Rows from block 6, named by matrix and row number. Rows with one number belong to one attention dimension. Each number is 500 + 50 x the weight over its row's rms, rounded and kept within 0 to 999. All counts start at 0. Numbers have three digits each. After the name is the row's rms in percent of the matrix's.
# v: attention value (model.blocks.6.attn.v.weight, 192x192), inputs 96-143
# proj: attention output (model.blocks.6.attn.proj.weight, 192x192, transposed), outputs 96-143
v.65 113:456482525496477474540520543565415420465528408433540489491457548549508552516385476471520540463503449478431573506490484532512470502528518551559606
v.66 081:518518444464469514538544500410462508514519527469448492506477471499509459453461419370442428539503489474483542505498530486478577480487493468552535
v.67 090:476425498458469546512505472484501456521556570490470460585473475516480585460443447509464541511499506446400509347533499538474561500499543576555586
v.68 089:509434444576519482459590496580497467496549506494596526456600418563499579536464558550442552497433414503449553492505580515582454454507491516534486
v.69 093:463445496458451516508539484570462505579620519524496424503515460471395463607491465505485562408567454551443471488528443522482529508443485518566550
v.70 098:575447481505552420523517596522444531557563498394542461475526509491519559495563468490468449482526508500467452440492474462479482401494406511534497
v.71 093:494507516373547466474546447520501447553529576464447476557421541456445490485469435500503435454562544470556559494465457534484497382504533593519502
v.72 104:414519568483461526478629579476389462499628476494398495564535456440470570499473435523552494461465484493435523481435464540405578549525566520588532
v.73 083:435597452629471548575542462476560409464473497527480543477474474552543444533440491474582515553455576460525514486482568544465575487476482490587520
v.74 108:433360521478522467548511526465500648491601445491609559441520492504560507411486508501541446480442510445486480469461449535533497598495501503471503
v.75 110:502513446543497491439474495519457525536575440486549442482576462516484511474430516476433591490573503511517427538491514514470449593513501375532508
v.76 084:551538603582496473555523542464559471541496502506466541501432503542551572469539543510504500516458467637511580437494549467519480456546544540578409
v.77 099:508418449509547501535475516496421509519466522515505510561443530519436399554490488508557442464577501532568477517562510486533539552510456531508475
v.78 098:513446497514565437505596495478550477497445518476423478612508414525442541575566569572451501440523380529380525508541494532485568452497427559543505
v.79 099:512556515479394480475458518482419448580462531507463500410450423471428605540567448493457489585441445536512457493483522430488331554539513522539520
v.80 093:535441471489507464505478501453438479556452540478469516463511460489459568563521535423543488513525542586508550491457627491604448536455525392409526
v.81 104:480591492589517514505476623614481483490567444440534519467473585505533510592420523464527593482533500501517476559498487499515495523521447470489562
v.82 093:450508525492577520544482479512570500529452578513483589391447521478478426452526486553510525453539557499520501514516478427492464380482503571515526
v.83 094:541476501548442561504449526545528391518478479485515584528436502488547510400437598430402430444504418555517508505462514521577468426554538647535582
v.84 100:520542444562331449518498529579603537515518434527537479505497501557596521485487546466494461538530378520495498560526470505540433557453519449465486
v.85 102:451496489500553453530483423461454549524548533527512470529485507543510496480485552490356493443490487421497396478482443516554444545613576471457532
v.86 082:519560458555502442493443470505519541387580477545521504506444548459483429441429507415523523439556472506495435547547430488532472470566484497553517
v.87 098:413558513454530538540512437439441519558525627571430430549505476430508578527499500530427502609455567403376464546499574497460473525536511446444498
v.88 090:403551569507478451528454460427550531530552515478526530469524578505600561492566512511470482471513449536472482463379572481545478517400560455481503
v.89 104:483459507438609545523472524517541540518554491445507563506535458393506560445540549558507525451498392490581461461490517452502577471503547549526504
v.90 098:642482528498631496477540397515537507516481516455592512540518469549490398511484488422434485522538519496564410508472464481560498480465494552516475
v.91 101:471513541509525473542512530495393440506392488492517560514503498538551573429599443494451485450521557533504525485473446541485468475538506543543492
v.92 105:477408505460489498515471547550464464478528543526419402539436473413417584570534545466481526541439625457412493551499384459492514463546457562496493
v.93 088:523524503428557591483509520514443527568520466455456488470458451377495599513467507551496558534566549502511549462486487523487594511430452508502566
v.94 099:518484573450497526481494545517518548480533455540526461394451623526509419503527442454532585469596480460511526532554479502594472480478505481524423
v.95 112:542426369508501565526484538510414394533458550504403551570431414434431521487405542482462515496479530469525541604489569519487483551501519484458515
v.96 084:524500460461645511465534510485500549523508514506459452623398566475405500447443427462441541482478446540475566416478502497514462540562523539492422
v.97 095:482596593522477541581535443575543597494446502528532474503563510530365515498517560489480449511561383471525517450581510495485590579535457463588505
v.98 094:471453570550462607473551433532603449471435411506511507477500408500435538490547448498559485493558504507518500440509515578411515478510420477574399
v.99 089:521567525461507475527435542465562490475458443440587559445530496538513536535515537395445493464460489475518431509498574506487527488505478435514479
v.100 104:529478506423586461486490497466591451451520474567499552457591479489511513525515686507546462518522499501455444379463504395503526422520551547511473
v.101 084:517532542448516494505478510473575455487530528510500481580560546480542529442420573441484410447472534514539436440438403554515503463520512489522569
v.102 095:452399440527478619420492540458524523501506537425568461472466477527385483543470574508567492406482425528414508504591541489512474553499547527457470
v.103 088:485523415459468449541408561471492455534480486433401555392471535634572441482422534529647508467587481492527599441532476417420500493523533555453476
v.104 093:505613532530499543483609432537456464459558502533469523620481560477411494441477484511527439526462495462500515494479441520506538499460483596523496
v.105 098:430453523566525550454500459466401490493505458580458491537410488538488487554432498584451542510356444362474589512458465527508542509469506463465479
v.106 094:516501389446483476480515464561533510542441494523460465579462477462507541506532491560464534512476525404502621440512508611508490442486590500525561
v.107 088:532529514466530491563500523494508542492579529459447511427449525517530554412555516507469559450431555476536519415521501522541454496519483546509424
v.108 087:423496500612435581594555427427584467488428619585471493564496466536512538414467417576504474543508490580523586437496550585407473538557496412472444
v.109 089:495476492481508585498527505469512482365436516511491510439405398556424443397428489442602500556469393461541433508554433411490519441498549499486494
v.110 084:463610492472478464456457539491563413439624556430459567490594442502525499504472543536518498512518436534502581610520532440441537474482579584536472
v.111 101:471478486506595600390507490543509510497560573544506503497547511474460470551550607529574536492339491507481501512509485435584560522480531469496422
v.112 096:580436447373505543483490387493504491474380473517510376429435543455396559541434509515438601503411484474464489599511513567541557555403494472468590
v.113 091:461522506528481559512541407481563506445545421457536594491545409556518582568488547453521419442462392485413470566546511572510557484499518442436510
v.114 092:551495523371574496562581408461522447502524507519452465522488472472359553542468562489479476488510441456512488501535474561571572499463471491628492
v.115 097:468497422448513454550475493499596505472547491503523457379541589551489473437501461600556462447425598499462487446419463557402502512572465429491481
v.116 097:495479505482555604504467488473533507484406473519464503453432526570478502495544474326489578509467533536498581445521519534525552524479434571480559
v.117 096:474529548466539520507488488535492506538548521497484472584476464537475473507462541482505451431497475473487513409429419508362595511480483507457495
v.118 090:550478494355532551426413509451550505471393459456516469400612488451504524497457538422566545553540501504458548453585555479418496415471544477449572
v.119 087:548489527520481512489498469428488473470605551468527497476484425528429589524435545554443528479495474593446476465454546453510485544553512470550508
v.120 100:467507458568555429487464523547527531497529555459548533478511596447528477439528523430562485488553572509524540418523450509508518445434447503493470
v.121 074:510536423462463531459460466548539465438449515518445573493441463481545483446425542511403643579531546510554517417504455469551610485550512489492471
v.122 099:487554533612467595430559538494495518618410528469492477529423542573421493501487354440443525492483454558506508527462527462467482533540472539466461
v.123 096:460450455548522598453569578459560561540594399411523441552512472507506547555496540545544517475558464469601479521547541486428559497512503584576411
v.124 080:522452550594518407497496512530399507406556536477480513490448529523500424501457547493459376473481589476463453455422419481438504531539511484503435
v.125 086:551583466449522390533479523416525603491490490496498439482499468510512527595525479484448535403471419551368504525497587445597511527567519465518553
v.126 094:503576475460555484584509502537518514471477569517526426480507497521485478538438472486519431446470526507370572458482502601482498550551544428514550
v.127 094:497523394474554461526451470466453587554505540519441493533410480479507489505506387509487577562547447465399557540515502646591415520562499522449626
v.128 090:504519469456510578569454462533520527438494450538504453446546592449526441496474514486436573510495533623542486483529365466499503490512520502519570
v.129 096:435467492541454453509547518419504518454477500501484519511483414550499481506538545503514581503492499466550586543504539529491512520386502433529400
v.130 087:476511508503493488627521508508442468459467454410468478538518494465549453461475379592520476472486571513412458446502424479547559582539545443504518
v.131 095:565538514426605526457559509551507463519463520494489470561469509412452501437446513471540493592404457405451398477476555599536581546564510474423508
v.132 097:425469521433488596480504443432493518527482443504461602520447476513550474484427393473480490523442431504512472525493528528506509505455472502453559
v.133 087:535521507483472489467550432573495533562535548541623538445485552486558482396431506523534486421499486536513538482439479506537482520586450519536573
v.134 099:513558538497461430528480536421483398541496529619506465536499476547487483587429504574487484474381526458428590476438420461521507475511429470486492
v.135 103:462507551545531466554499520500579453449504527611546431399519527556553417514471449528530526549480475542520562562442530501520504538416518472464502
v.136 083:475531409561481554504477464537569380453451504465542490460498537514551411439555512519470454550357524516561558470535548532494465521548460491518471
v.137 085:448480578505591538581431492509502625398564508511487493480559527547635458515547397526426541560503491593456585504548491465514444466473467509514499
v.138 084:609533490431533475512541380536481391509472507540585442500524491480522426478552452572414417625506488521452517510528457520522519478545454399480467
v.139 108:500507553465499462464455529543448526479539446516504503416528472566480609608471556559480537532472541613518555506508481505486502504493601539603486
v.140 082:435498471552416507524417491495384516478469554579501489488493468559537616525429487524533445512455495423456463458547552458431447553494483490551539
v.141 114:429537466471516481487530517500478503566488487478533466559413483439417693521366509490553497450496459381449450565525546543531508517462515540500546
v.142 087:553438477514561549476496495490521441467504442503580569488484440485600433520567502505539504541520517560513434430504539459517500455525459438431469
v.143 098:537483472465527483569528521544470507529483482444522554470485551517495459482575538437485564525490503496511485536461423465553490471530555488486477
v.144 102:536435528421450579483506436472461440531433572513524525494464614489499477508447524507528519548518555450510508500482428499431598567528531452557557
v.145 104:508417485525551501521526539468487508493542535487512451517509511502562534487539539486623552464491466495460443537553542504482508519517481527485471
v.146 102:458567508482533501412453479484529528439487577489466524623553587538547498476452530499580521440479547525578439521525564522452538595569486432563463
v.147 079:576442479503472519427490550435542508567493603472483481520404457495634474427550615500487447505449477510426463590487541451499560518436491491561469
v.148 094:507567584511578479515545534494546487563393473451562477404476501468431496555513503429517453540432379413403471533527527469504490518438563440469494
v.149 092:450392554539480544595453448557483420445536454591426565408442511533603506549490407502471499485588506525502557421486448566515421426404450526576590
v.150 098:516449586499543528478556542450450513481491418475486467480477545600440565580529458503541460515492431481419522475509428500368509554560461500522462
v.151 101:564420546467504497511478438586483529548490536529521487501391453453442380465425583527470450502590510392471469574514508549476480438453571523526527
v.152 099:470518457474447438588428486402554467511540520450524546470507520468507520558529408500526575511446528511528572468516483467547394520441436547465494
v.153 079:513454488543567539524478418496513460482527451472470441521508564546502422542489493476495560524464422490527543535594545459461555573479537497571463
v.154 108:464493442526524464532497586560514529488474526418515517456508518469455568456435539519546517473434556528522486564515557507514564513374460465579620
v.155 086:477549495609468559508512549454475522491459490540504613471457460593409507458458463466473395509528365458521548576491495568450520508515503443451533
v.156 107:497517475584564573401507404558530515532511507506528530521419499510573422467475365512538420649349453490582405514504522513485531478453485417513515
v.157 096:481504483461450444548483545596479463490633436483408588496459555509455549511460546473454581424604527431473516472468511500517419502467643634487485
v.158 084:461467615516473597448541499617437528465514498494555446462479591411477531640586457601432454493540572569488465428494488554478523516460514485582542
v.159 097:517402517522501484468456395484492487422529522596443512537487576469512477506562568528542415507547433625496564465534429358503481476487498485526543
v.160 105:527477543519544443542438507499447480471472568566455462487517500502351531433511600407502527531502563527578554596483516520494501547539532529438463
v.161 097:505431561491631409554467495543434593485492436573426491625450473576529521475528508479529615443480529447505487513467530430432584502467530422458498
v.162 101:470510494479548614486393495476443553533461514476463431525482563504359506424535469475555464452514478497475485513453475430477470671506439518553491
v.163 107:595503531453481550497377566481483471517527481501444571522469475505490515539374517489482457454509507504542535497477490509562525578511370560452569
v.164 114:487485456454477551472495475659531493408495472559479516508517503505539450465552509428409465334556517508480454454501529561536487421494550529461396
v.165 113:500546506474428476509565515524517489541514384494535550417515451506493475425482532502574448486493393477458405563582492463425483513496629526476509
v.166 108:482391525525500550491563510510407485476505526555488587585459447533456498519467519485452464545573497432503401496456534456448490491539502527518490
v.167 104:464511526589454467523464470577510496525515522557492430497474595462585484478504529483428491543607595552439519474501496528555518442551484530502546
v.168 093:461462428540481476517477551494520493492432560502523369495539487476522549613475516549571418403537489541439363553536522515520510559477465556566447
v.169 110:473456453526423502533482542486609539466483541556513541580505471437505570435476523577464448557522467447420399465551471458439535582531420518559438
v.170 103:559502534572499503432493539522610476533475494476511533546542601452574463488546435485535422565489470497465461586475457425471531534462433547543485
v.171 108:529439510520462495521489497482409424586587544613625478440513545507528506539422463526510487443517575477427405497555468501497390581509553477468474
v.172 091:577519432477446472444452550487420482526473418462535516471542511460506460581458539454548424597490506532503439479493328454521465553410434545425473
v.173 112:595385565515509383426546576528449544448446457491457476547499480524620562409543485486508510504494439459474458496509526363500487556452408562493485
v.174 104:532566626477558549580553543498584551608477553492455582508470511411591513535520465458551478466540528586446539570476447516538517573567463451507548
v.175 103:507447551464551590505517559361593489560490494508458478465389477453458483493491499498426470493516525606488509479510573491486476475493402560454495
v.176 103:504516475506443485487544560517515396465438579437459448500548547519426486539610479546454484515529540441425507551503447481495505510410529552426516
v.177 112:495572404408489538446432567548620479553456505492557573597480574493456563460558500546505551465562455530487549598475525451468467467568490535550483
v.178 119:484422492511509430480516528536516517589521521494434498527523477440476529468559540505511486437467520526384514504432509541521493397564564459434513
v.179 109:496494498470621420475533436418440605491481482515528462596510514464503455522607532508532496478457408502528405591498522524501570532468480463467483
v.180 111:448567595487474624551606476472492469445553578470474419472500530411507541569493532379534501575531502548486491471456488470530400565519558539627515
v.181 102:402473505510530478399464510518542509557527405533535555520518524369529505518476470458423456573369481423506488507510513448524465502434548449437498
v.182 104:493452594489503543520541345487542541515565505495442419505512543512464522424476566487556516502527503484419514572537530520498512458423563559514529
v.183 110:506479606555528571460556505520521469587461542504502513459441561511495368476551485496499508487466475628437494459438386475539591541391532457531536
v.184 108:446623473437449435474549465481512430511577508430502514440452545512512562524504521611505510502428434442444439505446507487521484517492556503480485
v.185 104:465439521548448545525469457495554512605531530503586438519426525463519514467473485506511427503605536446529404475579444455456494448467431562545532
v.186 104:447622488558532495468511505524564474454492423499583559477470539476524522484459544456450521512504420408492420496513475507534476418410506449529584
v.187 096:489524513469421520410570535510428522454514489421461548531509510575488579487541495433504535468477380491530525467544469452496486520437493540499456
v.188 114:489493492454443530582477446405516455452471516561488429478592447573440557427461542583514521521511501435516603546489548573465529507578544528421518
v.189 110:544506500558373460442605471603453495449488548485440464537461410469519504528529516528483545516447492541513529496478443513571459584455471582495453
proj.65 112:457591520553530545489547503441518474509417521482581460461565426571507412509604469456454413469487518502469504491541549475410488566471454417455414
proj.66 074:449453583521531556506427487574511535455477512624474478496495488534484528505529606591551580435454454535466548564430476501461463553451447469460476
proj.67 082:543558532565502531496499469450401479413451454543515590368466527491522476501526509553490440350519533465515532493452404483504563466495455535542503
proj.68 077:369553499428444477525444463494512503495496449469538449528573464536565482545505427439499506507475483437501425526434439538472513568509469508471504
proj.69 090:506476474509523539457476419408475528455497540373527566454454444539588467511504549561496507486446512538413524504496469477456498421611564488456494
proj.70 081:493514497579566600447520461476549507519501551514486432612515518461522562498468527532517459517524559485594569494594553486633520528607551522478545
proj.71 091:431510484619565576503497498512553517506451435621490571420459542503575541452549580510491467493416504556413464464483569487484498605506464443481525
proj.72 107:525542508584558576519471416499437527512379515504567395428453449615450484555525527541542475483544469494523545545532459513416521463426513450543539
proj.73 079:494399504446449490471403519513358458533515505474513435478568438561390538440505443497513513474556436432556485512467444526384447529452454529557559
proj.74 088:510640502522480480515496501553602495420480478509456501522509539513419449551507494489422558486444576505476533534548529420556507536510383481517445
proj.75 092:453449422527469494550428503516548457414473465425506494572545504487484448447505472525520390605437514425541509427534537439427529471461482545488473
proj.76 078:475412520451497514536472477497438464506463502559628409467474481592406498484427452551478499509507470471482468587602498536467465549515514509539653
proj.77 096:596542570465420449455492506450546538387565506513398471506576449447576514447467533457422573515520543530484525500558478502541442432505546529464522
proj.78 086:500510524387490557496496427499498481610612497471453500500577504444518503456467529500480458452545482396532488436432520476544445510476541517489485
proj.79 087:468438501423538497579546397571515496478479450494400486549511539540530454475550498555470566493510496527445548449494473440468646471430580570456464
proj.80 088:508517578470494467501433528523546521424479498525522499590529506483551537467450527436367565466512438397538402466566412526479506506480555626469553
proj.81 092:533439491521471410466581483453472440525533525482448521465583487459476449483545477499404429482508576418476439463473497461480524543417489546451351
proj.82 081:524495530542545552417427541483528508564476481510520449489385438544557582489529416459521524564469504526475480525489460534546511515591533486515486
proj.83 080:483515599494471470484603478519485457425461468556523499439670481575568601558479413454454509500437509493535460485545470469461378501468455437498468
proj.84 095:503416489498557546530389503534388450478530491438513461511504531508562474522431415479534503506491547540544578531475484567495544455481503497462497
proj.85 085:527451445512591509466526536569539482405484463407549466456548580545448463486495496497526474548459549522517529582359544403486543600447406465433452
proj.86 072:526491479540537639452478555467516481600509608519502455496566494623482514505538480518502507553462519552528486519472525436476449512440502452473443
proj.87 096:567476483517460545522393481563526528465594405459426542450481528525483497471530567445592398395495535521582511508494419487491511483336460570523458
proj.88 083:603423483466498411501440489552515518385561513493500623456501495476442549455426525552489514496452571503562487489523420508500575485526479504388514
proj.89 102:579460584529544488509535400518506459433456390532459510538428520518528506500519454544477398467499542498468576540464475458481482519444523546447587
proj.90 090:439496545539432455564537460434455547438515477483442508617605533424467582478422472496459474496506458483606575456505568437510442515530524479459472
proj.91 099:527502472557487608367529527528556479470502477512457467505510481520494522559487535478615510513447580549478523511579591566509375484489388433547550
proj.92 099:581558477561546599449581488530563501580474572447419553505485562534529423491534510490478527457613469544543447483531496420538518386490599564532457
proj.93 086:452498567672481508508508553504481483402394482615477486490580538543470486462500540579496434427546480412563499551488459493482459556482514475525516
proj.94 094:521528530572510419460503556503411462561546587464551411493546532459485534604439521454476432598532491496560558529449488501592533553571563429408487
proj.95 112:471533513434491496541496446525522493498468415527455463536548429539466467493580467528479520420493462490466441401469465471383404470362479615526477
proj.96 077:495523530532406551481463527447436442508473541501493569427624522481600412525503456519579491546509494503457534548526478538491510483467566465421551
proj.97 087:434504528526434469524473561509513521519548491546544511513441485505370550513510514489473507483344604444541531446532471546459447524428556492557497
proj.98 096:536476512539543502480494540467510560499506449502499533544572618483481453471465518550509461542461551455526431503512525355567508545497543461389448
proj.99 093:515454508589495508441577502599450524598577498504487530529482544475483432468462528471495468500594519385537547503461441496414486513378471555541438
proj.100 090:471397456471493483589559535592529543514507459621444518398451472511512546467436425470540540456530474478504456527520490560447488538511500598462500
proj.101 081:430468516500507563593472525520478564532490477566523588441539537602531496553539484504522591496461451512562501542511518515411429544563562593472494
proj.102 091:539457623574505505452489524476559466510347469453436504520539478502599492502472438483500480447540517496536474555411528475483487561484449638462473
proj.103 093:463518377519499464536605483525536461539483493613465481531552489422453547537464526492474537521500513526497475624485469502458554454414399448531499
proj.104 089:491409530406473515632499516508524561412535497554459531469551458480491561518436494473510491493472534524577537454532551546473503441507587399479589
proj.105 099:500485464444470455521513381553562537494458523575464474503473481494422554494446439483460442543526542523605391432447462494489483463572452488512481
proj.106 098:521505499488578595467506465417509553516515515432557515391577530494570457576481418446509484552503464587490438415455461447500442513546510425492523
proj.107 098:405516583584422539516515475597476482571445483574444462500565477506513505574383539521519450543483484519581463478469530587478472478520587465510490
proj.108 083:531524535484519520399449488462513535470468450437507519424565544483535465624512423456412536439423573580467432551538482494537497507522458416500524
proj.109 087:545506467506596429514520458539499456521512432529513504495515490448500528449546535550508492514483491534451464434478524505569572521480480534449537
proj.110 079:494501491442544523536586490448535496470365463541488485436531620571520502443587489449522527480546505535538484502557622424570518512468483561468452
proj.111 095:482432513489446410511526535458498456524529439519532541527457525546503446438520393490476451465548511485461501445441585521477492562539513504499389
proj.112 096:525513468556503552497470478499479535522518537491512568584464461520532467493525483488488441550550531384508482423457441575522500459660527527434550
proj.113 089:548410533518505498614503583545554476513544454450462515586588545426506557494493484473429565476450547498597522438580494522593450526418550556452486
proj.114 091:480430504535402513625524448524521550571535480496546621502529489458453491480486501460514534458524473433556459418440466497392489526531570558506497
proj.115 086:477530555514554532561513427467461510532499490611554550592492506475592522566442510539471554539446509485523535455622530560533501511470486400435539
proj.116 098:511488514551534452461494470505414528577547456461470614489467515505556434522519463635511419480513493428507469496481388529594529450514479477471467
proj.117 088:565534427506472450464525532458521564456470454441530572542546437483538475510451524456509517537509498570524515323526391474576443484528557542517456
proj.118 078:525503538555497523480510499441530511609479500550441618528515518502587497493607444540521497450514475460511490593416525513481397527449473541470468
proj.119 087:529431499582538588466497492536533537416392436553449548444488535516501538562534496513579552426509553520423532555558504530498480450509488532388557
proj.120 097:466479544483454479431514562444447470588514510483484475527522541525535482514550452549535507483510491475366499575548522544496418605465438458543440
proj.121 075:491477444491580493439477551561472534549543524501437496548467475465469435433501544543616496497439375517510566509494532455541543430455443543529581
proj.122 092:463475528519508541499429557456459439439537437528487483553563462450504496490567504513566488514528521468497551542579513522506535504395452533499554
proj.123 083:535453557411557401508591458470457435456440455556509510456510541447520435490435553446513463467555493573513470460480486492493486468454512540514404
proj.124 085:481485422478502487473474511535480532495495459596473504496441442420540566484488506604529489482469450572514524456542459590515481448574429469551582
proj.125 089:441489540437575495378475460504482567530482568530516511530433384489561472471517394535554465527499490450511437512467518544465471387543469546520538
proj.126 085:524405541487437518421477467512541547524507464458535533622480430508411576460534408476386442447458531448585515456518514397433542503480556570482499
proj.127 098:461517512463472548485496519516489550526494629510475461540543411461488484556431448514477474535464448534513461551454553464497593447547534442557558
proj.128 083:476495564532577468333510536566533499402415505448504542510505473429456584516565542512557488466441551528573493459516532490504443437350388571532516
proj.129 083:576513443479485446421344463476547467532501453555550442569429567451541426540436494464472539573543440481469522457509441487472486444459467502482562
proj.130 083:512565500541455447499538505474518463527462415529534479448512493573441501539466478504551543439563490533555582480421590605474453444449491449499447
proj.131 091:489524544496427553560568419527541473570453480478450410494502584564456457512449424597547500522589517516538558533469568495454507492439553512446490
proj.132 086:591552426520510442516562486476521570456526494594500508469514540603549487508440531527555457508534566550527542555477538417572533521487539489524502
proj.133 082:455444527522533477487545547494446501625525520470540478515505464594476511552566542438507557461524479530489490534484572514559520483510541542530383
proj.134 096:532522429567460489515465485520426572530570477446478516571512541466515458406543480540561496561594528420493482502447476618459487390531482450439520
proj.135 102:473500465493408460448466512481464467504519504422503601562528556450501587571530575448455500489495532458519491518501461545513450454521499601568473
proj.136 077:502531448430489539543509494527409599507524529549445459498427475404594519581468471568498589517541516409537453558489432459566530521488459473498553
proj.137 086:579542507534496534419566502546556468508443524548496548517441372444482588612476551428464498504457468480538435530409494518579574405498450462476528
proj.138 075:480442443508482516406490556413453482530426500520473490459505453533502501560408529441575599421522441522457446484516566520565451502460575589545533
proj.139 108:430467464564514436443456448499534433540514535450490524539471644422463417405515458558450491514515490478341490520559587520434425506486480525426464
proj.140 083:484536455530601498488543495515528508459546576440437538449500576448490470438499525557508476622452572434496568510421446512560532365582494423392473
proj.141 112:496421497502480506567499530513559534498563486466453538493583520526443461416545538567454418456482528476465485504439536502395406460540491496464426
proj.142 086:546538498464449490565499463481410431427446456519516500469456418485558521567546488414479496444507498557469485536443474556558542541528552526582571
proj.143 097:536472523476482481505489495456417424495425489502504462489522453510536539582488519427512397461599427569578498435519470563506517519439489480551550
proj.144 082:471481582601542500389621534602566578551458463580491487506589532467523538501445528482458497532418490507542455478447419588485501465413511504552438
proj.145 110:525573583479485556511476441437484509478509511384441513482516500434418580489507548494421501479517510570483418457409620437505556489498509523408565
proj.146 093:495439482392464417579511532565562436646502551460463388476454459470482451532464502487478532589503371439555567510554413522478438456479525521526376
proj.147 077:509535499474484513563568448509560438511438552496447492421552478472506506577345428457558524455476447445564471449440433541538535454552560428437506
proj.148 091:522467434474452551587453433472449436493431483458530515610455508559388507475502462508472490533564486580507508539479509502590534534555504484505570
proj.149 093:539587390568564478433516565446483569456559482481583565487508538482522515501529537440506456528490629463487457527447504453574571544565436471483498
proj.150 085:513564588522527537602454440583531536568450567541499496476510569514458456452478533529400518448532521509545435566499543460471537488458578481459574
proj.151 080:415496458571525574535525498465477454453414421521444506459536539403511579443489490556594502534486557500512418514413479461521564514562459413473547
proj.152 091:526512580479521561400494546445441461378534514535522485529537446579567498520508521567481402521525479491540502422527482579443488493466436465565445
proj.153 069:554598520466489463477481500452556509515483564513541494517496516465479535480515490514520462543530627469454464549480423413542490439582408508475610
proj.154 088:474548555468488519458445394472513520456541498438516559495525548491511536518489396533435423535462528488432519524426444431496452558629466549399434
proj.155 087:466541344449467487558446446424505569544564383472491474485424582503518498497530474523413561438535588483379507519561576554460441604500519520489491
proj.156 101:493483424496469524521510481396520478556434479592508430413427510567501475590446526554518516469613439547456531446541572582557500504458482474530406
proj.157 089:468489481484529517505535584464459568516589508402561528546603529415477466429557508515500414528485511426499466479491515436461502562588433502467582
proj.158 079:525501496578581469414538519600590485488506434539486556520564508390506560460529458472520517536381551470536462534407453491523531444516476498399469
proj.159 094:510565555593569438448470571449542473511467503496566455477510420565477534443444489457579496525390468451446465523454499595512449471479447470483421
proj.160 113:478449442498495489540607446537532495566456466422484514566508410493530379530476447536520430549534489475466524529462410417491436469502512434532540
proj.161 100:408495379530433487450519406598552432520443513492561517457519543499450464490583415525472444500574564432499396495441406570539527453462536544609433
proj.162 107:477503539514574468512480578504483467492468484396438532499538557591557416434592574514462490457476491434492560608567498457527416401518502492500546
proj.163 120:553431608520521501544593502503450489492412493538528457566449468524507482506461511522545452518504507439520461579515450558484484557494614481394499
proj.164 120:540519471408485368563581489541474574516569605441561477477446508497420495466452483607503532529520524567485464392504561499462543412436551441466483
proj.165 118:487478556504491548495529496498499546480566595506481426522527506467492513460386531433529552476489494468538544481507446457419580492624511588488439
proj.166 109:483504583435429496433500465534479599532524607498511545484477527469505617507533536469430497441428448552469509503573522430482548561486519542511487
proj.167 105:475496552496442459447520450427506569512416492475537510519446398530562501577407426582504508495477470470570345561548458466455517504560497450474534
proj.168 100:506409626427519538543526434538540507515479522411555552502571590529524548450481513566461498508492500405485510515445510478481534533533534521566473
proj.169 123:480578554543482472437442548492454527512554467441618493372514435505446464549449461475482417467459478521503562607510474481528440548517458547424482
proj.170 103:533506447460517454471544497583488419520536431557495530392473478551438573515441502560485525401476464574556570448519543582486527399540592531397525
proj.171 116:486529541460498497505573564541532598497460476429458425643493493535518498490495617491532432474489399439505513457455553492524586567411459590538489
proj.172 099:529505447481449583579555524494478460596559544537540588541595534494483479416559364546503501463511426456516586405503452524443502483456481540497429
proj.173 124:591583527459498535573438440552484499493525505508541456409537488458478522439512500530437385463575525566600549514481481602551569488490557581505526
proj.174 108:541561470531482388427521511474490512471491398536565545468527561581505517475522518521522511554488437457541421494477467456507525453518416477527538
proj.175 114:531546419515393472534578469540477480411518483554536557582524593623483557508545510492582554494417483423486531558508467437605534413486502532568548
proj.176 108:524494512453569535470450477411515632513495455570507537539390492495512433559525593445460490450538520580497560448474462495585451423539554443542514
proj.177 118:516525480510487439490443561414549409509430529551450485435493445456466594469488548479495436538475529511587481407552518547470445493448500475449519
proj.178 118:491529561490455519548512490455482606478533554490626553460497511567537538538400397649499497504453488548531470399532431460495455521458455416507475
proj.179 124:443492439524410531534428500558556501532509491433599515412645525475450543502541451579460516414489486561527545517507348521551534493470503494601510
proj.180 125:529523464495508513466459534470542486611504478526472450562449538521526570455547549524465536531528494509435520507545595456528438495508347426476500
proj.181 112:553542475554514520516526446595473509451603513434471484421481581574519507465487483457581652445592518535543520513512596455510467514569515477478483
proj.182 109:381575481494527482421552465550508560528451491596469493508515487503442584536469513543473503552548426464394463412549467466517574410556529494480505
proj.183 120:481541516490510499456515505413497558512475486500484459642474455508588514496540443470440549529523465493454458502525478469521495505439450625477408
proj.184 124:509474538548466480518475560499592403484456458469553453550500420425513440496548542412562472560436595595475520486532532555502476553474440462488517
proj.185 110:509581433448622497384552504548465435646531541437487502623481506552501505496347540524463569497480459428447534477501545547508494488457515479404511
proj.186 110:525515539439450507513528475544520579540494623608430361501472407423578514507488482559529555465540588489516451475603565484482511499587455506433426
proj.187 113:507534451473581500538476430398509541533500460542489454487438451462517481509438542542492551476565605443489539550489474533501529496474466473562482
proj.188 127:453475497488522451441558551534468477465488507506423506558484553505463359523517468471500430468596460525504513431521418424555445524504503423537577
proj.189 119:530512551437554554539481490474476410529497507590637546473485527496518469504438455473491545483635552539486392514490575498518467478467468498502571